config.toml
model = "class-conditioned image diffusion model"
dataset = "photos of plants, animals and fungi (iNaturalist)"
train_examples = 77898
image_size = 32
horizontal_flip = true
conditioning = "class"
arch = "dit"
objective = "edm"
cond_dim = 192
targets = ["order"]
num_classes = 67
cond_dropout = 0.1
norm = "layernorm"
activation = "quick_gelu"
mlp_ratio = 4
head_dim = 32
fused_qkv = true
qk_norm = false
dropout = 0.1
inner_norm = false
moe = "top_k"
num_experts = 8
moe_every = 2
expert_mlp_ratio = 0.5
experts_per_token = 1
shared_expert = false
patch_size = [4, 4]
layers = 8
width = 320
positions = "learned"
optimizer = "adamw"
lr = 0.0011
beta1 = 0.9
beta2 = 0.999
eps = 1e-06
grad_clip = 3.0
steps = 13400
batch_size = 256
epochs = 44.0
lr_schedule = "wsd"
decay_fraction = 0.4
final_lr_fraction = 0
warmup_steps = 260
weight_decay = 0.1
Rows from block 5 of a small class-conditioned image diffusion model, named by matrix and row number. Rows with one number within an expert belong to one neuron, the router's apart. Each number is 50 + 10 x the weight over its row's rms, rounded and kept within 0 to 99. All counts start at 0.
Before each expert's rows are labels from the 100 images, of 14848 (inputs lightly noised), where the router gives the expert most weight on average: "colour at peak" is the nearest of a few named colours to the mean colour under the peak; "strongest on" is what is common among them. Only what is clearly more common there than usual is listed. The data: photos of plants, animals and fungi (iNaturalist).
# router: router (model.blocks.5.mlp.router.weight, 8x320), inputs 80-159
# up: expert up (model.blocks.5.mlp.up, 8x160x320), inputs 80-159
# down: expert down (model.blocks.5.mlp.down, 8x320x160, transposed), outputs 80-159

# expert 7
colour at peak: yellow
strongest on: phylum Arthropoda; class Insecta; order Lepidoptera
router.7:53 44 53 54 65 43 55 47 48 48 64 38 23 69 32 35 57 41 50 22 59 59 59 52 57 46 52 50 50 51 42 36 51 44 40 51 42 47 49 70 45 68 62 64 42 46 52 45 34 47 41 44 43 40 46 52 37 40 26 54 63 59 41 60 60 59 60 41 54 44 55 45 45 39 63 55 53 49 50 53
up.9:65 76 65 50 42 40 41 42 37 41 65 46 44 49 38 57 29 50 52 45 62 34 51 65 47 42 30 59 43 42 64 53 54 46 65 63 44 80 56 55 52 31 66 64 56 52 38 44 45 41 46 56 43 36 45 46 53 47 49 58 39 30 51 57 52 59 50 47 48 45 74 63 26 47 33 61 79 52 50 63
down.9:65 57 25 51 43 41 47 50 54 61 30 48 49 57 51 62 42 45 41 59 56 58 55 58 47 43 58 40 50 50 63 44 63 51 47 52 55 36 62 46 43 58 49 26 41 62 33 49 58 55 51 49 48 28 52 37 38 63 42 54 47 51 42 60 47 43 74 49 54 44 20 65 53 67 41 56 42 42 44 44
up.10:66 51 48 51 43 36 45 48 37 21 48 48 50 44 50 58 63 59 47 59 57 54 62 46 48 44 46 45 61 53 66 51 53 47 38 61 17 64 58 65 58 44 45 44 56 53 43 46 45 41 57 49 66 57 34 63 48 44 39 40 38 45 62 38 51 50 55 54 52 54 35 48 41 28 54 47 48 43 61 55
down.10:71 67 45 64 45 47 46 53 44 53 51 39 42 52 50 47 49 60 42 42 60 33 52 51 39 40 42 57 50 51 59 53 52 58 48 46 62 53 47 51 29 58 57 48 34 43 70 67 39 59 47 51 58 65 71 47 41 53 33 35 35 38 39 59 63 39 52 54 51 63 51 55 39 60 54 40 42 50 51 34
up.11:31 63 62 45 40 45 53 71 46 38 56 63 51 69 51 46 59 44 58 68 55 79 43 56 49 53 43 55 48 50 67 42 71 48 51 50 34 41 45 45 64 57 36 40 40 50 47 29 51 52 71 51 45 30 55 58 70 78 49 44 42 49 50 49 42 40 27 53 41 59 34 54 55 52 46 55 46 39 27 54
down.11:65 38 45 35 71 69 47 45 48 54 42 44 47 46 50 46 49 52 60 50 49 40 48 42 46 59 57 55 51 35 55 39 38 39 46 43 48 56 42 42 46 53 40 55 48 42 46 29 63 37 43 54 62 33 49 31 79 62 43 40 70 38 56 40 58 46 46 52 37 55 60 54 48 47 37 47 50 45 55 59
up.12:64 69 23 49 31 75 43 44 36 42 52 46 51 46 45 53 52 49 33 49 39 49 57 43 45 31 49 50 42 48 52 54 53 41 49 51 58 49 54 46 44 64 57 50 49 58 54 45 45 34 50 54 60 42 24 78 47 45 67 43 44 38 59 49 27 55 34 54 63 36 50 44 41 46 53 56 52 50 44 54
down.12:60 46 88 69 47 45 52 52 38 48 52 55 54 36 48 54 57 63 42 46 43 45 44 34 35 58 37 53 55 58 50 51 55 30 34 45 48 53 61 66 52 53 49 57 40 46 58 48 59 59 43 46 55 58 32 33 33 41 76 47 55 56 48 52 79 40 44 61 40 57 44 54 39 46 42 48 43 42 66 62
up.13:35 61 50 49 33 38 65 45 57 46 48 57 45 43 52 59 53 41 62 46 30 67 39 53 31 78 48 47 48 56 56 42 46 59 47 42 71 55 31 52 52 37 60 36 63 47 50 27 57 40 45 50 37 40 50 53 62 63 49 56 59 60 54 55 48 47 37 54 55 33 57 26 61 63 54 60 64 63 42 52
down.13:59 57 45 42 78 62 49 70 58 47 40 57 45 54 42 58 47 58 65 54 55 60 51 53 66 52 49 54 57 51 39 35 55 58 67 34 45 43 63 59 61 62 44 44 38 51 54 41 51 39 44 41 30 66 44 50 34 60 51 35 39 45 37 43 46 42 31 53 57 38 59 70 53 39 56 69 52 51 59 45

# expert 2
colour at peak: grey
strongest on: class: Aves; order Anseriformes; family: Anatidae
router.2:43 52 48 44 48 55 50 46 49 40 48 50 45 46 41 47 46 39 45 60 42 36 50 44 44 57 36 58 42 54 60 40 38 73 57 63 48 47 64 47 64 44 37 54 56 35 64 73 42 53 52 57 55 57 39 59 46 50 55 61 50 55 38 39 24 48 55 46 47 64 33 38 59 41 54 56 38 58 78 60
up.9:37 59 62 66 64 36 64 45 72 51 57 37 45 56 50 42 50 43 51 46 61 45 47 38 29 45 35 63 42 30 43 43 63 51 39 58 36 51 59 38 39 41 50 55 50 80 39 56 40 42 54 41 53 41 57 60 48 66 40 49 59 50 62 65 52 47 44 58 46 61 52 47 66 47 59 28 52 35 40 54
down.9:39 57 51 32 56 53 49 53 62 46 53 58 66 64 42 48 59 66 60 53 53 54 42 54 39 58 50 52 63 36 32 54 37 61 43 35 44 45 46 62 48 45 67 50 53 50 36 46 38 58 53 34 59 43 43 52 57 37 34 52 41 38 40 29 35 50 49 55 50 63 52 57 30 40 45 67 48 63 65 49
up.10:47 57 59 50 42 62 50 44 38 57 54 55 54 65 35 55 68 58 50 42 51 76 41 55 44 51 61 56 64 56 67 53 40 45 58 42 54 42 56 53 33 50 36 40 38 61 51 33 51 43 32 51 43 62 60 57 64 66 57 58 59 35 60 54 41 48 37 54 38 57 52 60 63 50 70 26 42 44 27 45
down.10:56 30 36 52 59 59 51 51 38 15 38 39 36 65 33 54 64 50 55 63 43 36 39 59 54 45 40 58 59 58 69 42 48 49 52 38 38 54 55 42 57 43 41 41 44 48 45 32 58 42 69 61 57 67 56 46 48 60 39 55 77 64 59 39 50 53 46 64 62 53 47 66 61 48 63 45 45 58 51 52
up.11:51 45 33 54 32 39 46 65 46 44 57 71 58 46 24 49 59 47 49 47 61 57 38 57 35 50 42 36 47 46 43 60 56 45 56 40 59 54 37 46 54 54 55 32 42 65 46 45 68 44 42 56 38 48 53 45 49 63 44 47 54 43 64 30 37 41 53 56 25 53 52 56 46 60 53 53 64 61 62 62
down.11:28 47 45 50 74 59 38 34 54 52 51 17 36 49 34 44 43 40 53 64 28 56 30 78 40 45 44 58 54 52 45 51 71 59 48 60 47 52 52 48 48 46 38 38 53 54 55 55 55 50 52 55 50 47 60 52 46 45 58 48 44 39 45 25 48 43 52 48 66 60 51 50 47 49 44 56 39 35 65 49
up.12:56 69 51 40 48 52 47 52 37 37 54 42 25 43 52 44 60 76 65 48 65 39 65 64 74 45 48 43 66 42 61 65 53 43 30 52 44 48 48 44 33 48 56 48 48 41 53 44 61 46 54 61 32 48 61 61 54 46 52 34 50 48 55 39 50 55 43 45 37 49 43 73 52 42 43 69 58 50 59 43
down.12:55 43 34 46 74 48 38 50 36 46 36 68 53 63 55 58 63 45 70 47 56 51 44 31 43 46 37 55 45 41 51 63 59 36 52 54 59 52 44 48 50 59 57 42 51 40 52 66 65 52 45 34 46 58 49 42 52 39 59 32 34 41 45 34 58 40 38 46 45 52 46 76 42 70 44 39 37 65 56 56
up.13:46 54 45 53 51 49 46 44 45 77 56 42 52 52 74 55 54 33 57 44 54 51 40 38 49 50 49 54 52 42 31 44 70 81 50 43 35 52 19 40 43 37 51 60 69 54 58 33 58 57 48 39 29 41 41 56 42 73 41 51 57 49 54 56 44 43 53 42 46 50 41 55 65 39 43 48 51 32 46 40
down.13:61 40 68 52 46 54 63 41 37 43 32 49 44 53 54 58 41 60 53 43 34 48 62 40 51 53 43 35 47 44 43 60 45 64 41 33 62 50 46 57 64 48 73 44 36 50 56 52 53 32 37 56 41 52 42 59 61 47 41 72 59 34 41 48 58 40 53 54 67 43 55 48 45 42 45 36 40 67 48 41

# expert 4
colour at peak: pink; white
strongest on: class: Aves; order Accipitriformes; family: Accipitridae
router.4:64 47 52 44 47 45 49 58 49 46 65 49 62 48 52 52 46 40 49 46 61 73 32 35 49 66 54 55 53 56 38 73 66 50 53 71 47 62 45 37 46 60 63 43 56 56 67 52 69 67 64 65 56 42 64 57 58 35 71 67 47 68 83 43 58 72 50 51 34 37 59 73 33 66 55 38 59 60 28 60
up.9:45 52 50 45 40 34 33 60 53 32 52 70 53 47 62 59 49 23 55 35 47 46 44 20 46 49 21 61 50 67 42 33 63 56 51 58 51 50 61 32 51 49 37 44 40 54 50 40 49 57 49 49 57 53 48 37 40 45 46 49 53 68 46 64 48 45 35 53 57 49 46 50 51 40 54 55 45 31 53 38
down.9:47 56 54 80 72 47 45 42 57 52 48 46 51 42 58 53 47 31 60 65 37 53 46 47 47 39 64 61 62 50 37 54 44 48 54 42 50 57 39 62 32 35 51 45 43 55 49 52 59 64 36 53 59 53 55 33 44 58 57 46 48 37 57 62 26 48 49 42 53 41 63 45 65 52 47 58 60 52 73 51
up.10:32 80 39 60 30 49 30 45 43 43 41 61 45 53 50 41 55 50 63 47 48 59 36 71 42 61 42 65 47 64 55 42 44 53 40 53 55 55 34 50 52 42 54 43 39 60 52 48 36 37 56 54 53 42 38 53 52 42 44 46 43 51 50 55 66 39 45 58 57 35 48 52 38 54 39 37 61 38 38 45
down.10:34 54 48 55 80 75 15 46 42 54 43 41 50 53 61 52 52 32 56 50 37 47 46 66 61 69 55 58 50 51 46 61 52 44 45 48 54 34 45 45 43 46 38 65 50 39 47 39 49 51 45 57 44 51 51 58 40 65 62 54 37 47 67 61 46 51 49 48 49 46 47 50 44 50 49 73 54 43 55 41
up.11:44 58 67 45 67 41 36 59 49 41 46 55 58 57 46 37 50 37 55 41 53 26 48 46 54 47 49 21 57 39 39 45 46 53 32 41 43 48 50 71 63 46 59 47 51 28 36 34 59 52 49 39 56 54 54 56 30 64 56 55 64 50 38 42 61 41 34 51 32 47 45 55 58 41 32 68 45 55 38 62
down.11:27 52 48 43 49 57 50 39 53 55 46 32 54 48 38 54 56 15 64 56 38 61 50 42 55 52 51 43 49 41 50 57 77 49 43 48 52 50 46 31 39 47 43 44 59 51 31 57 59 62 40 54 33 45 56 56 49 58 58 46 39 43 44 41 34 44 63 33 61 39 47 48 54 52 43 56 48 37 47 43
up.12:41 49 49 65 56 33 51 47 56 69 41 47 46 44 55 44 35 38 41 46 31 43 60 38 38 56 32 62 42 57 42 43 35 47 63 56 55 50 49 47 48 50 61 56 62 51 57 54 51 63 56 55 44 53 45 37 51 41 41 40 38 51 54 59 38 48 59 47 55 49 60 61 45 60 33 29 63 46 37 58
down.12:60 33 48 47 32 57 48 47 55 67 55 52 51 54 51 48 58 56 63 44 44 49 56 53 70 47 51 50 63 47 71 46 49 54 45 71 57 50 57 41 62 55 44 54 58 42 45 53 42 44 53 56 49 51 62 58 69 53 51 44 70 40 64 70 43 40 36 53 34 33 44 53 57 61 61 56 37 49 38 38
up.13:49 52 54 35 54 69 45 40 61 50 45 24 23 44 63 59 61 40 43 55 68 44 47 36 37 50 51 72 49 65 50 57 36 74 52 38 49 43 50 48 62 52 53 53 45 52 50 28 58 40 46 37 54 57 53 59 48 67 46 51 59 47 50 47 22 48 67 37 42 68 46 45 44 44 66 48 54 42 35 64
down.13:47 60 42 38 36 67 69 48 51 44 40 16 54 58 37 51 42 70 56 52 41 59 56 65 68 68 52 60 46 53 50 51 48 81 36 57 54 43 43 54 46 46 48 53 53 33 47 43 50 50 61 54 33 48 39 74 41 41 55 52 68 47 37 66 47 57 63 57 46 58 40 41 37 32 47 55 27 51 82 59

# expert 3
colour at peak: grey
strongest on: class Aves; order Passeriformes
router.3:51 39 43 56 65 50 68 36 55 53 52 21 28 58 38 60 39 47 49 48 32 45 57 49 60 57 44 49 51 43 62 34 56 39 55 41 45 42 50 36 37 50 46 52 53 61 57 54 48 61 41 50 38 45 43 41 46 40 23 66 54 51 52 59 21 56 64 54 64 48 53 43 34 63 68 62 64 47 53 50
up.9:57 45 36 52 56 49 45 47 55 45 42 50 54 41 73 54 53 45 51 48 41 60 59 51 62 39 44 56 45 48 55 50 49 43 53 55 53 49 33 45 56 52 41 44 47 67 64 52 55 40 50 50 51 48 52 50 53 36 55 54 39 63 53 62 56 42 43 55 54 56 43 42 37 51 63 33 57 43 51 47
down.9:62 48 54 47 43 57 56 38 32 64 43 46 60 46 50 43 45 46 41 41 67 47 55 49 42 45 66 40 46 60 48 62 49 49 59 61 42 53 53 49 56 62 76 32 49 58 47 62 60 41 53 50 54 60 48 33 48 51 25 50 30 45 67 62 23 65 39 43 56 47 54 67 49 52 52 50 58 62 49 58
up.10:47 47 50 35 62 46 55 35 57 48 48 55 41 39 44 32 31 64 45 41 53 48 46 37 22 46 64 49 43 34 48 61 53 29 39 59 34 52 43 77 41 40 58 55 62 45 41 34 54 52 50 41 40 53 62 65 46 60 53 59 59 48 67 42 48 52 51 49 41 44 69 56 50 60 41 51 60 60 58 54
down.10:57 54 51 55 40 46 60 45 60 48 40 36 48 37 44 41 26 70 43 49 67 43 47 44 63 56 34 59 59 54 53 52 53 69 50 51 52 49 51 50 51 61 54 40 39 48 48 41 53 50 49 60 31 46 52 65 50 56 58 45 44 50 43 40 75 62 34 50 55 60 46 47 39 49 59 54 30 43 67 58
up.11:58 53 51 53 56 51 48 50 40 53 44 38 47 40 56 39 51 46 43 52 37 40 52 23 35 45 64 65 51 65 56 52 42 40 40 52 31 54 51 49 58 67 56 51 41 50 47 58 45 20 37 41 49 70 54 71 51 63 55 56 57 52 44 32 35 62 45 44 42 58 50 40 47 35 72 52 58 62 62 37
down.11:34 43 47 35 35 54 54 48 46 37 49 36 54 56 52 54 39 63 40 42 52 55 60 39 43 60 50 58 22 65 54 59 38 45 38 41 49 47 62 59 38 43 66 54 50 45 59 45 53 71 59 52 43 60 35 52 61 58 59 57 44 42 41 57 47 69 46 59 63 37 39 38 41 54 72 49 57 41 56 80
up.12:44 52 55 43 56 59 32 59 41 37 42 47 36 42 57 54 55 40 45 60 43 38 46 33 44 51 56 59 55 33 30 61 27 45 50 54 40 52 60 50 51 60 54 27 54 52 42 53 53 46 56 44 58 39 53 51 61 64 70 36 50 41 41 36 38 56 53 52 58 50 23 52 49 32 63 30 56 46 64 63
down.12:41 65 42 59 45 64 34 58 43 50 50 44 61 56 53 63 44 49 40 40 51 44 41 52 43 41 48 54 39 51 34 64 56 54 36 49 49 46 58 52 60 47 62 51 44 45 42 54 49 64 43 50 45 42 44 44 70 56 65 38 67 46 54 49 56 71 51 60 34 38 76 43 46 45 60 36 57 54 52 47
up.13:55 42 59 51 56 49 43 48 52 42 43 49 52 54 45 50 42 63 44 42 60 41 57 52 47 40 56 52 46 43 44 50 54 53 33 43 32 46 61 60 31 57 49 60 32 49 42 48 63 49 64 64 51 41 54 81 31 41 58 51 34 54 32 44 57 34 50 50 56 61 21 80 54 36 39 49 61 44 57 47
down.13:45 75 46 52 52 52 52 51 47 50 55 58 48 59 52 53 44 49 46 62 52 56 57 48 39 50 41 57 51 47 43 54 41 46 52 49 73 62 42 56 66 62 38 47 69 36 43 53 59 61 34 43 61 53 48 51 21 58 41 50 42 46 39 40 57 32 30 55 56 30 64 97 53 42 53 54 45 55 50 40

# expert 1
colour at peak: grey
strongest on: order Charadriiformes
router.1:58 48 58 52 47 59 52 70 52 51 47 59 53 42 49 39 41 74 36 42 60 64 47 61 68 63 59 68 62 49 61 55 53 49 36 55 47 45 60 51 43 50 49 40 54 55 64 55 59 51 65 51 43 47 65 69 48 68 71 71 39 60 43 58 63 48 57 54 49 63 50 66 68 56 40 44 45 52 49 61
up.9:44 43 55 50 49 38 54 48 48 16 45 32 36 69 39 59 63 46 54 47 60 47 68 51 58 59 40 68 75 59 51 51 47 45 40 38 34 51 47 59 43 48 57 38 49 40 46 37 50 48 37 64 53 49 55 65 50 26 61 33 38 56 58 38 30 49 63 35 51 52 51 60 41 33 46 53 37 51 56 52
down.9:43 53 33 36 45 44 42 37 39 49 43 49 45 61 46 57 44 36 55 54 59 52 51 54 49 52 50 65 52 44 45 68 46 33 44 46 73 47 56 49 63 52 53 49 45 63 43 67 51 56 42 66 68 56 33 48 41 61 55 39 32 52 69 48 45 35 47 39 51 50 54 60 50 48 47 43 59 54 40 39
up.10:30 62 51 43 38 44 78 71 43 45 49 62 47 67 60 44 48 38 40 49 52 59 58 40 52 46 36 39 50 51 44 32 36 54 62 49 46 51 50 55 46 42 37 49 46 68 51 46 53 30 56 40 61 44 47 69 48 76 44 42 52 49 58 46 60 58 61 51 50 68 55 27 59 33 52 60 45 45 36 46
down.10:62 41 51 45 33 59 87 47 52 54 42 47 53 47 42 48 58 69 47 55 52 53 49 54 45 52 57 36 61 43 52 50 66 45 68 42 58 45 37 43 57 50 55 48 49 51 46 55 45 51 56 49 49 49 46 48 48 72 51 46 52 55 44 61 68 52 32 59 55 65 53 53 43 48 55 64 54 47 49 63
up.11:59 52 51 58 12 52 56 58 32 49 46 60 52 54 61 57 53 32 62 64 30 45 64 44 37 39 25 47 48 50 53 61 40 53 43 44 48 47 54 59 37 68 33 47 40 51 56 20 44 35 50 43 57 42 53 42 50 57 50 38 48 47 49 52 69 47 44 75 43 65 44 42 60 32 43 56 48 45 54 46
down.11:69 41 50 51 39 40 73 41 42 48 44 48 50 27 43 43 42 75 32 50 44 43 59 42 56 60 55 24 59 53 59 51 56 50 66 53 64 48 44 59 57 56 44 39 48 37 56 50 63 37 51 62 29 54 57 66 44 66 49 52 61 48 48 54 67 57 39 61 46 79 51 50 25 38 49 62 43 48 54 49
up.12:64 53 50 62 79 67 64 20 43 52 49 34 48 51 45 56 48 48 42 51 44 50 63 30 30 41 68 65 58 54 59 49 47 49 66 47 38 42 55 64 43 49 64 55 40 56 53 48 60 50 47 52 53 53 59 22 37 53 39 48 61 50 30 62 30 61 53 40 46 37 43 77 38 58 62 39 56 29 55 58
down.12:53 62 59 55 45 57 69 53 56 56 45 38 44 67 54 60 62 58 64 65 54 37 48 42 39 50 62 56 38 35 39 50 47 51 51 46 40 46 62 37 52 43 48 53 49 38 56 40 42 51 51 48 53 54 43 43 46 43 47 53 59 68 46 33 58 27 32 62 27 43 53 46 45 49 51 55 59 64 82 72
up.13:39 65 62 28 66 41 40 50 50 44 48 48 43 51 34 50 41 34 68 67 42 53 36 44 63 42 54 67 47 54 49 45 60 70 44 47 41 43 43 37 49 62 45 46 48 35 45 40 56 56 46 51 44 59 44 42 48 33 40 45 56 42 58 40 54 44 49 64 51 53 44 55 85 54 39 39 67 37 52 32
down.13:74 37 40 49 75 72 44 66 33 46 53 48 50 40 57 47 63 55 76 37 31 53 28 35 60 55 61 57 52 51 44 49 41 70 46 47 52 48 35 59 32 40 42 55 60 36 54 63 51 40 65 36 44 52 52 52 41 36 51 43 31 44 54 38 47 54 41 64 48 65 57 55 58 42 50 54 47 49 43 60

# expert 0
colour at peak: black
strongest on: phylum Arthropoda; order Lepidoptera
router.0:59 42 56 51 49 55 46 51 34 39 45 40 53 51 47 36 54 38 52 52 34 36 46 42 40 25 42 47 53 40 40 67 35 48 50 36 54 55 66 61 69 62 47 40 42 60 44 56 65 28 48 42 54 37 38 46 44 44 56 51 68 30 42 41 43 29 36 57 41 56 36 56 42 50 30 53 56 41 55 69
up.9:56 56 47 72 58 35 61 37 46 55 34 62 59 55 51 40 49 42 41 39 52 28 43 44 48 42 48 45 47 62 27 49 55 48 43 49 68 64 33 68 40 49 67 45 34 40 50 56 49 52 56 63 54 53 52 48 55 29 48 41 46 49 45 53 56 44 46 54 40 56 56 49 38 59 41 56 60 47 53 69
down.9:50 61 56 55 42 61 55 57 47 62 41 39 35 51 47 57 62 23 63 69 42 56 47 45 58 44 56 54 41 57 56 47 48 36 60 56 36 36 62 48 25 38 49 62 48 57 43 45 57 51 60 50 65 53 53 38 35 44 39 53 58 60 52 55 36 50 51 62 43 50 55 49 59 56 42 46 51 61 55 53
up.10:56 57 64 51 45 48 52 37 52 53 47 39 45 55 59 72 39 67 47 61 41 56 49 50 58 51 47 57 47 64 71 54 36 58 59 62 51 61 52 32 38 41 66 57 48 52 62 57 43 49 58 43 52 39 51 47 65 51 45 50 34 51 48 61 43 42 60 56 77 54 57 62 33 52 48 51 67 37 42 64
down.10:41 35 57 52 43 56 45 45 48 59 39 63 49 54 51 49 46 52 56 48 47 55 52 85 61 48 45 39 46 52 41 48 52 39 48 72 64 47 67 41 68 58 53 55 49 40 55 43 49 40 57 55 34 70 60 41 59 46 34 50 44 65 45 82 40 39 40 50 21 50 51 46 70 44 51 42 31 59 40 39
up.11:60 58 48 55 44 57 72 58 61 32 54 70 52 32 40 51 43 59 66 49 36 65 53 40 55 50 51 59 54 57 50 54 58 44 17 26 48 53 35 53 44 58 37 68 48 55 56 55 46 63 49 46 40 58 57 57 52 56 38 43 45 44 50 61 38 43 43 64 51 34 55 64 36 59 38 48 71 44 53 66
down.11:64 32 53 64 78 45 56 31 64 55 49 48 46 40 61 48 53 39 57 55 46 48 44 52 41 50 45 50 51 41 45 53 57 48 45 43 44 50 43 35 58 44 41 40 59 51 55 37 46 30 38 45 61 44 41 45 48 57 41 45 45 53 40 54 57 38 34 50 46 48 59 65 52 72 36 33 37 60 63 22
up.12:19 55 60 45 23 53 34 43 45 51 41 33 53 50 46 50 52 52 65 48 48 65 57 42 59 53 35 65 67 51 52 39 54 50 47 44 51 49 51 67 41 38 44 66 49 54 42 57 31 58 55 56 44 59 58 60 56 35 56 59 45 56 54 69 67 46 57 48 55 67 33 55 48 20 64 27 51 48 33 56
down.12:37 42 45 56 63 43 46 51 72 57 66 34 42 44 54 53 49 52 51 49 54 50 21 39 48 51 58 44 41 54 55 38 58 66 69 33 42 55 48 54 50 54 51 47 54 55 52 60 60 42 46 63 46 45 63 57 48 56 57 41 45 54 48 31 99 45 51 41 57 54 52 46 51 51 51 43 38 50 75 47
up.13:23 54 40 45 28 65 49 50 60 54 39 28 35 45 58 48 59 61 48 56 56 39 49 37 49 49 48 57 62 55 66 53 36 57 62 32 42 37 43 49 43 66 61 67 62 45 53 39 56 38 47 27 53 48 55 70 52 78 38 51 52 45 46 35 34 49 69 59 35 51 51 41 34 59 43 26 60 59 45 60
down.13:46 49 48 52 45 48 62 46 55 47 55 28 68 56 39 45 49 50 39 50 52 51 47 54 43 49 57 53 62 72 67 53 47 40 51 52 56 50 47 49 55 43 55 47 43 53 37 43 48 66 69 65 53 51 59 71 51 58 36 58 75 57 41 50 60 68 51 54 85 68 36 34 51 17 50 45 39 46 61 70

# expert 5
colour at peak: white
strongest on: class: Aves; order Accipitriformes; family: Accipitridae
router.5:47 48 54 60 23 22 59 65 51 46 46 64 46 43 55 68 36 64 57 56 65 49 43 35 39 60 35 66 42 54 48 59 48 44 39 66 73 64 61 36 46 36 37 43 50 45 66 56 51 44 61 54 61 43 60 61 69 51 66 53 45 66 66 55 48 57 53 59 51 35 41 49 38 60 62 47 64 64 38 49
up.9:47 64 34 53 53 68 51 51 61 66 47 49 58 46 58 44 50 60 41 43 47 32 51 85 41 46 48 58 49 56 57 54 32 56 57 55 53 40 26 43 58 30 60 43 41 62 48 52 47 49 63 40 49 55 48 54 49 63 52 62 38 36 54 42 48 36 60 53 40 45 41 54 44 54 37 41 36 43 52 45
down.9:46 30 76 59 65 75 45 35 59 44 49 46 30 53 56 48 55 39 61 50 30 57 50 49 44 51 39 54 44 66 49 40 49 64 51 41 42 69 48 66 46 45 54 52 52 37 57 47 36 66 37 57 63 42 50 65 60 71 42 66 45 46 43 62 58 35 41 39 39 36 49 42 57 57 56 41 47 52 85 48
up.10:43 65 57 58 54 55 44 49 49 58 57 54 42 47 54 42 56 80 43 56 46 46 46 37 50 53 38 44 48 30 50 56 52 67 52 52 62 57 65 45 34 47 43 51 64 47 59 50 47 49 49 54 48 43 48 68 48 57 46 34 45 34 49 49 59 57 59 51 45 55 52 54 58 73 51 52 36 53 49 59
down.10:63 35 55 41 27 47 42 36 43 53 52 50 63 54 51 45 50 62 39 45 65 50 63 55 55 45 50 68 51 40 59 57 47 51 66 59 25 41 55 39 60 46 51 48 44 57 51 43 46 48 53 41 31 54 47 54 58 48 45 56 47 42 47 63 44 47 30 61 54 44 30 52 37 47 51 55 45 39 56 51
up.11:54 67 40 59 44 37 53 33 52 60 46 45 59 56 53 54 48 49 55 49 33 47 22 63 34 61 52 46 35 50 50 55 60 43 48 59 48 47 31 55 52 47 64 49 46 61 38 42 49 46 41 50 28 46 56 29 54 42 50 60 53 46 62 60 61 56 44 42 47 34 63 47 36 54 60 58 74 46 48 40
down.11:57 55 40 42 66 55 52 69 48 43 52 55 42 44 51 47 58 47 63 56 45 50 37 55 61 44 54 63 44 48 43 51 48 32 56 46 39 46 52 57 52 39 55 61 41 52 55 40 48 49 54 33 34 49 57 41 47 46 46 50 45 42 44 41 39 38 55 50 49 42 59 53 60 44 66 41 56 50 48 63
up.12:52 52 49 48 60 48 45 61 49 35 37 59 37 68 46 53 45 58 46 55 43 54 49 48 46 43 60 45 54 47 37 60 70 53 36 54 44 48 65 53 37 57 37 62 42 54 43 55 48 61 42 61 50 40 50 33 46 45 52 37 28 66 40 31 64 43 53 44 60 49 39 32 52 59 38 54 39 36 33 49
down.12:58 41 58 44 60 60 71 34 57 51 54 43 49 67 47 41 50 60 57 50 56 33 30 54 49 28 42 37 42 65 43 46 40 48 50 61 44 54 32 62 36 55 54 48 58 42 55 58 48 48 64 38 60 44 35 32 41 58 59 63 54 43 63 69 33 26 30 52 49 55 30 55 69 46 54 54 30 55 00 57
up.13:41 40 37 52 46 53 52 55 33 38 48 63 42 56 62 57 42 44 54 49 41 41 57 57 37 71 49 38 41 39 52 33 63 40 56 56 53 58 46 48 52 45 66 43 49 55 25 52 60 52 52 44 63 53 52 70 61 51 68 47 48 52 61 61 48 50 58 49 63 52 40 41 46 48 50 50 56 54 64 53
down.13:52 49 52 51 72 52 27 58 53 55 43 62 44 38 38 48 62 49 63 62 52 48 43 52 61 70 68 54 38 52 57 36 52 48 49 58 57 44 40 31 39 54 42 54 58 54 53 38 62 50 68 68 53 48 46 42 57 49 58 49 50 69 55 58 50 60 57 42 50 52 66 61 35 50 48 55 75 58 57 51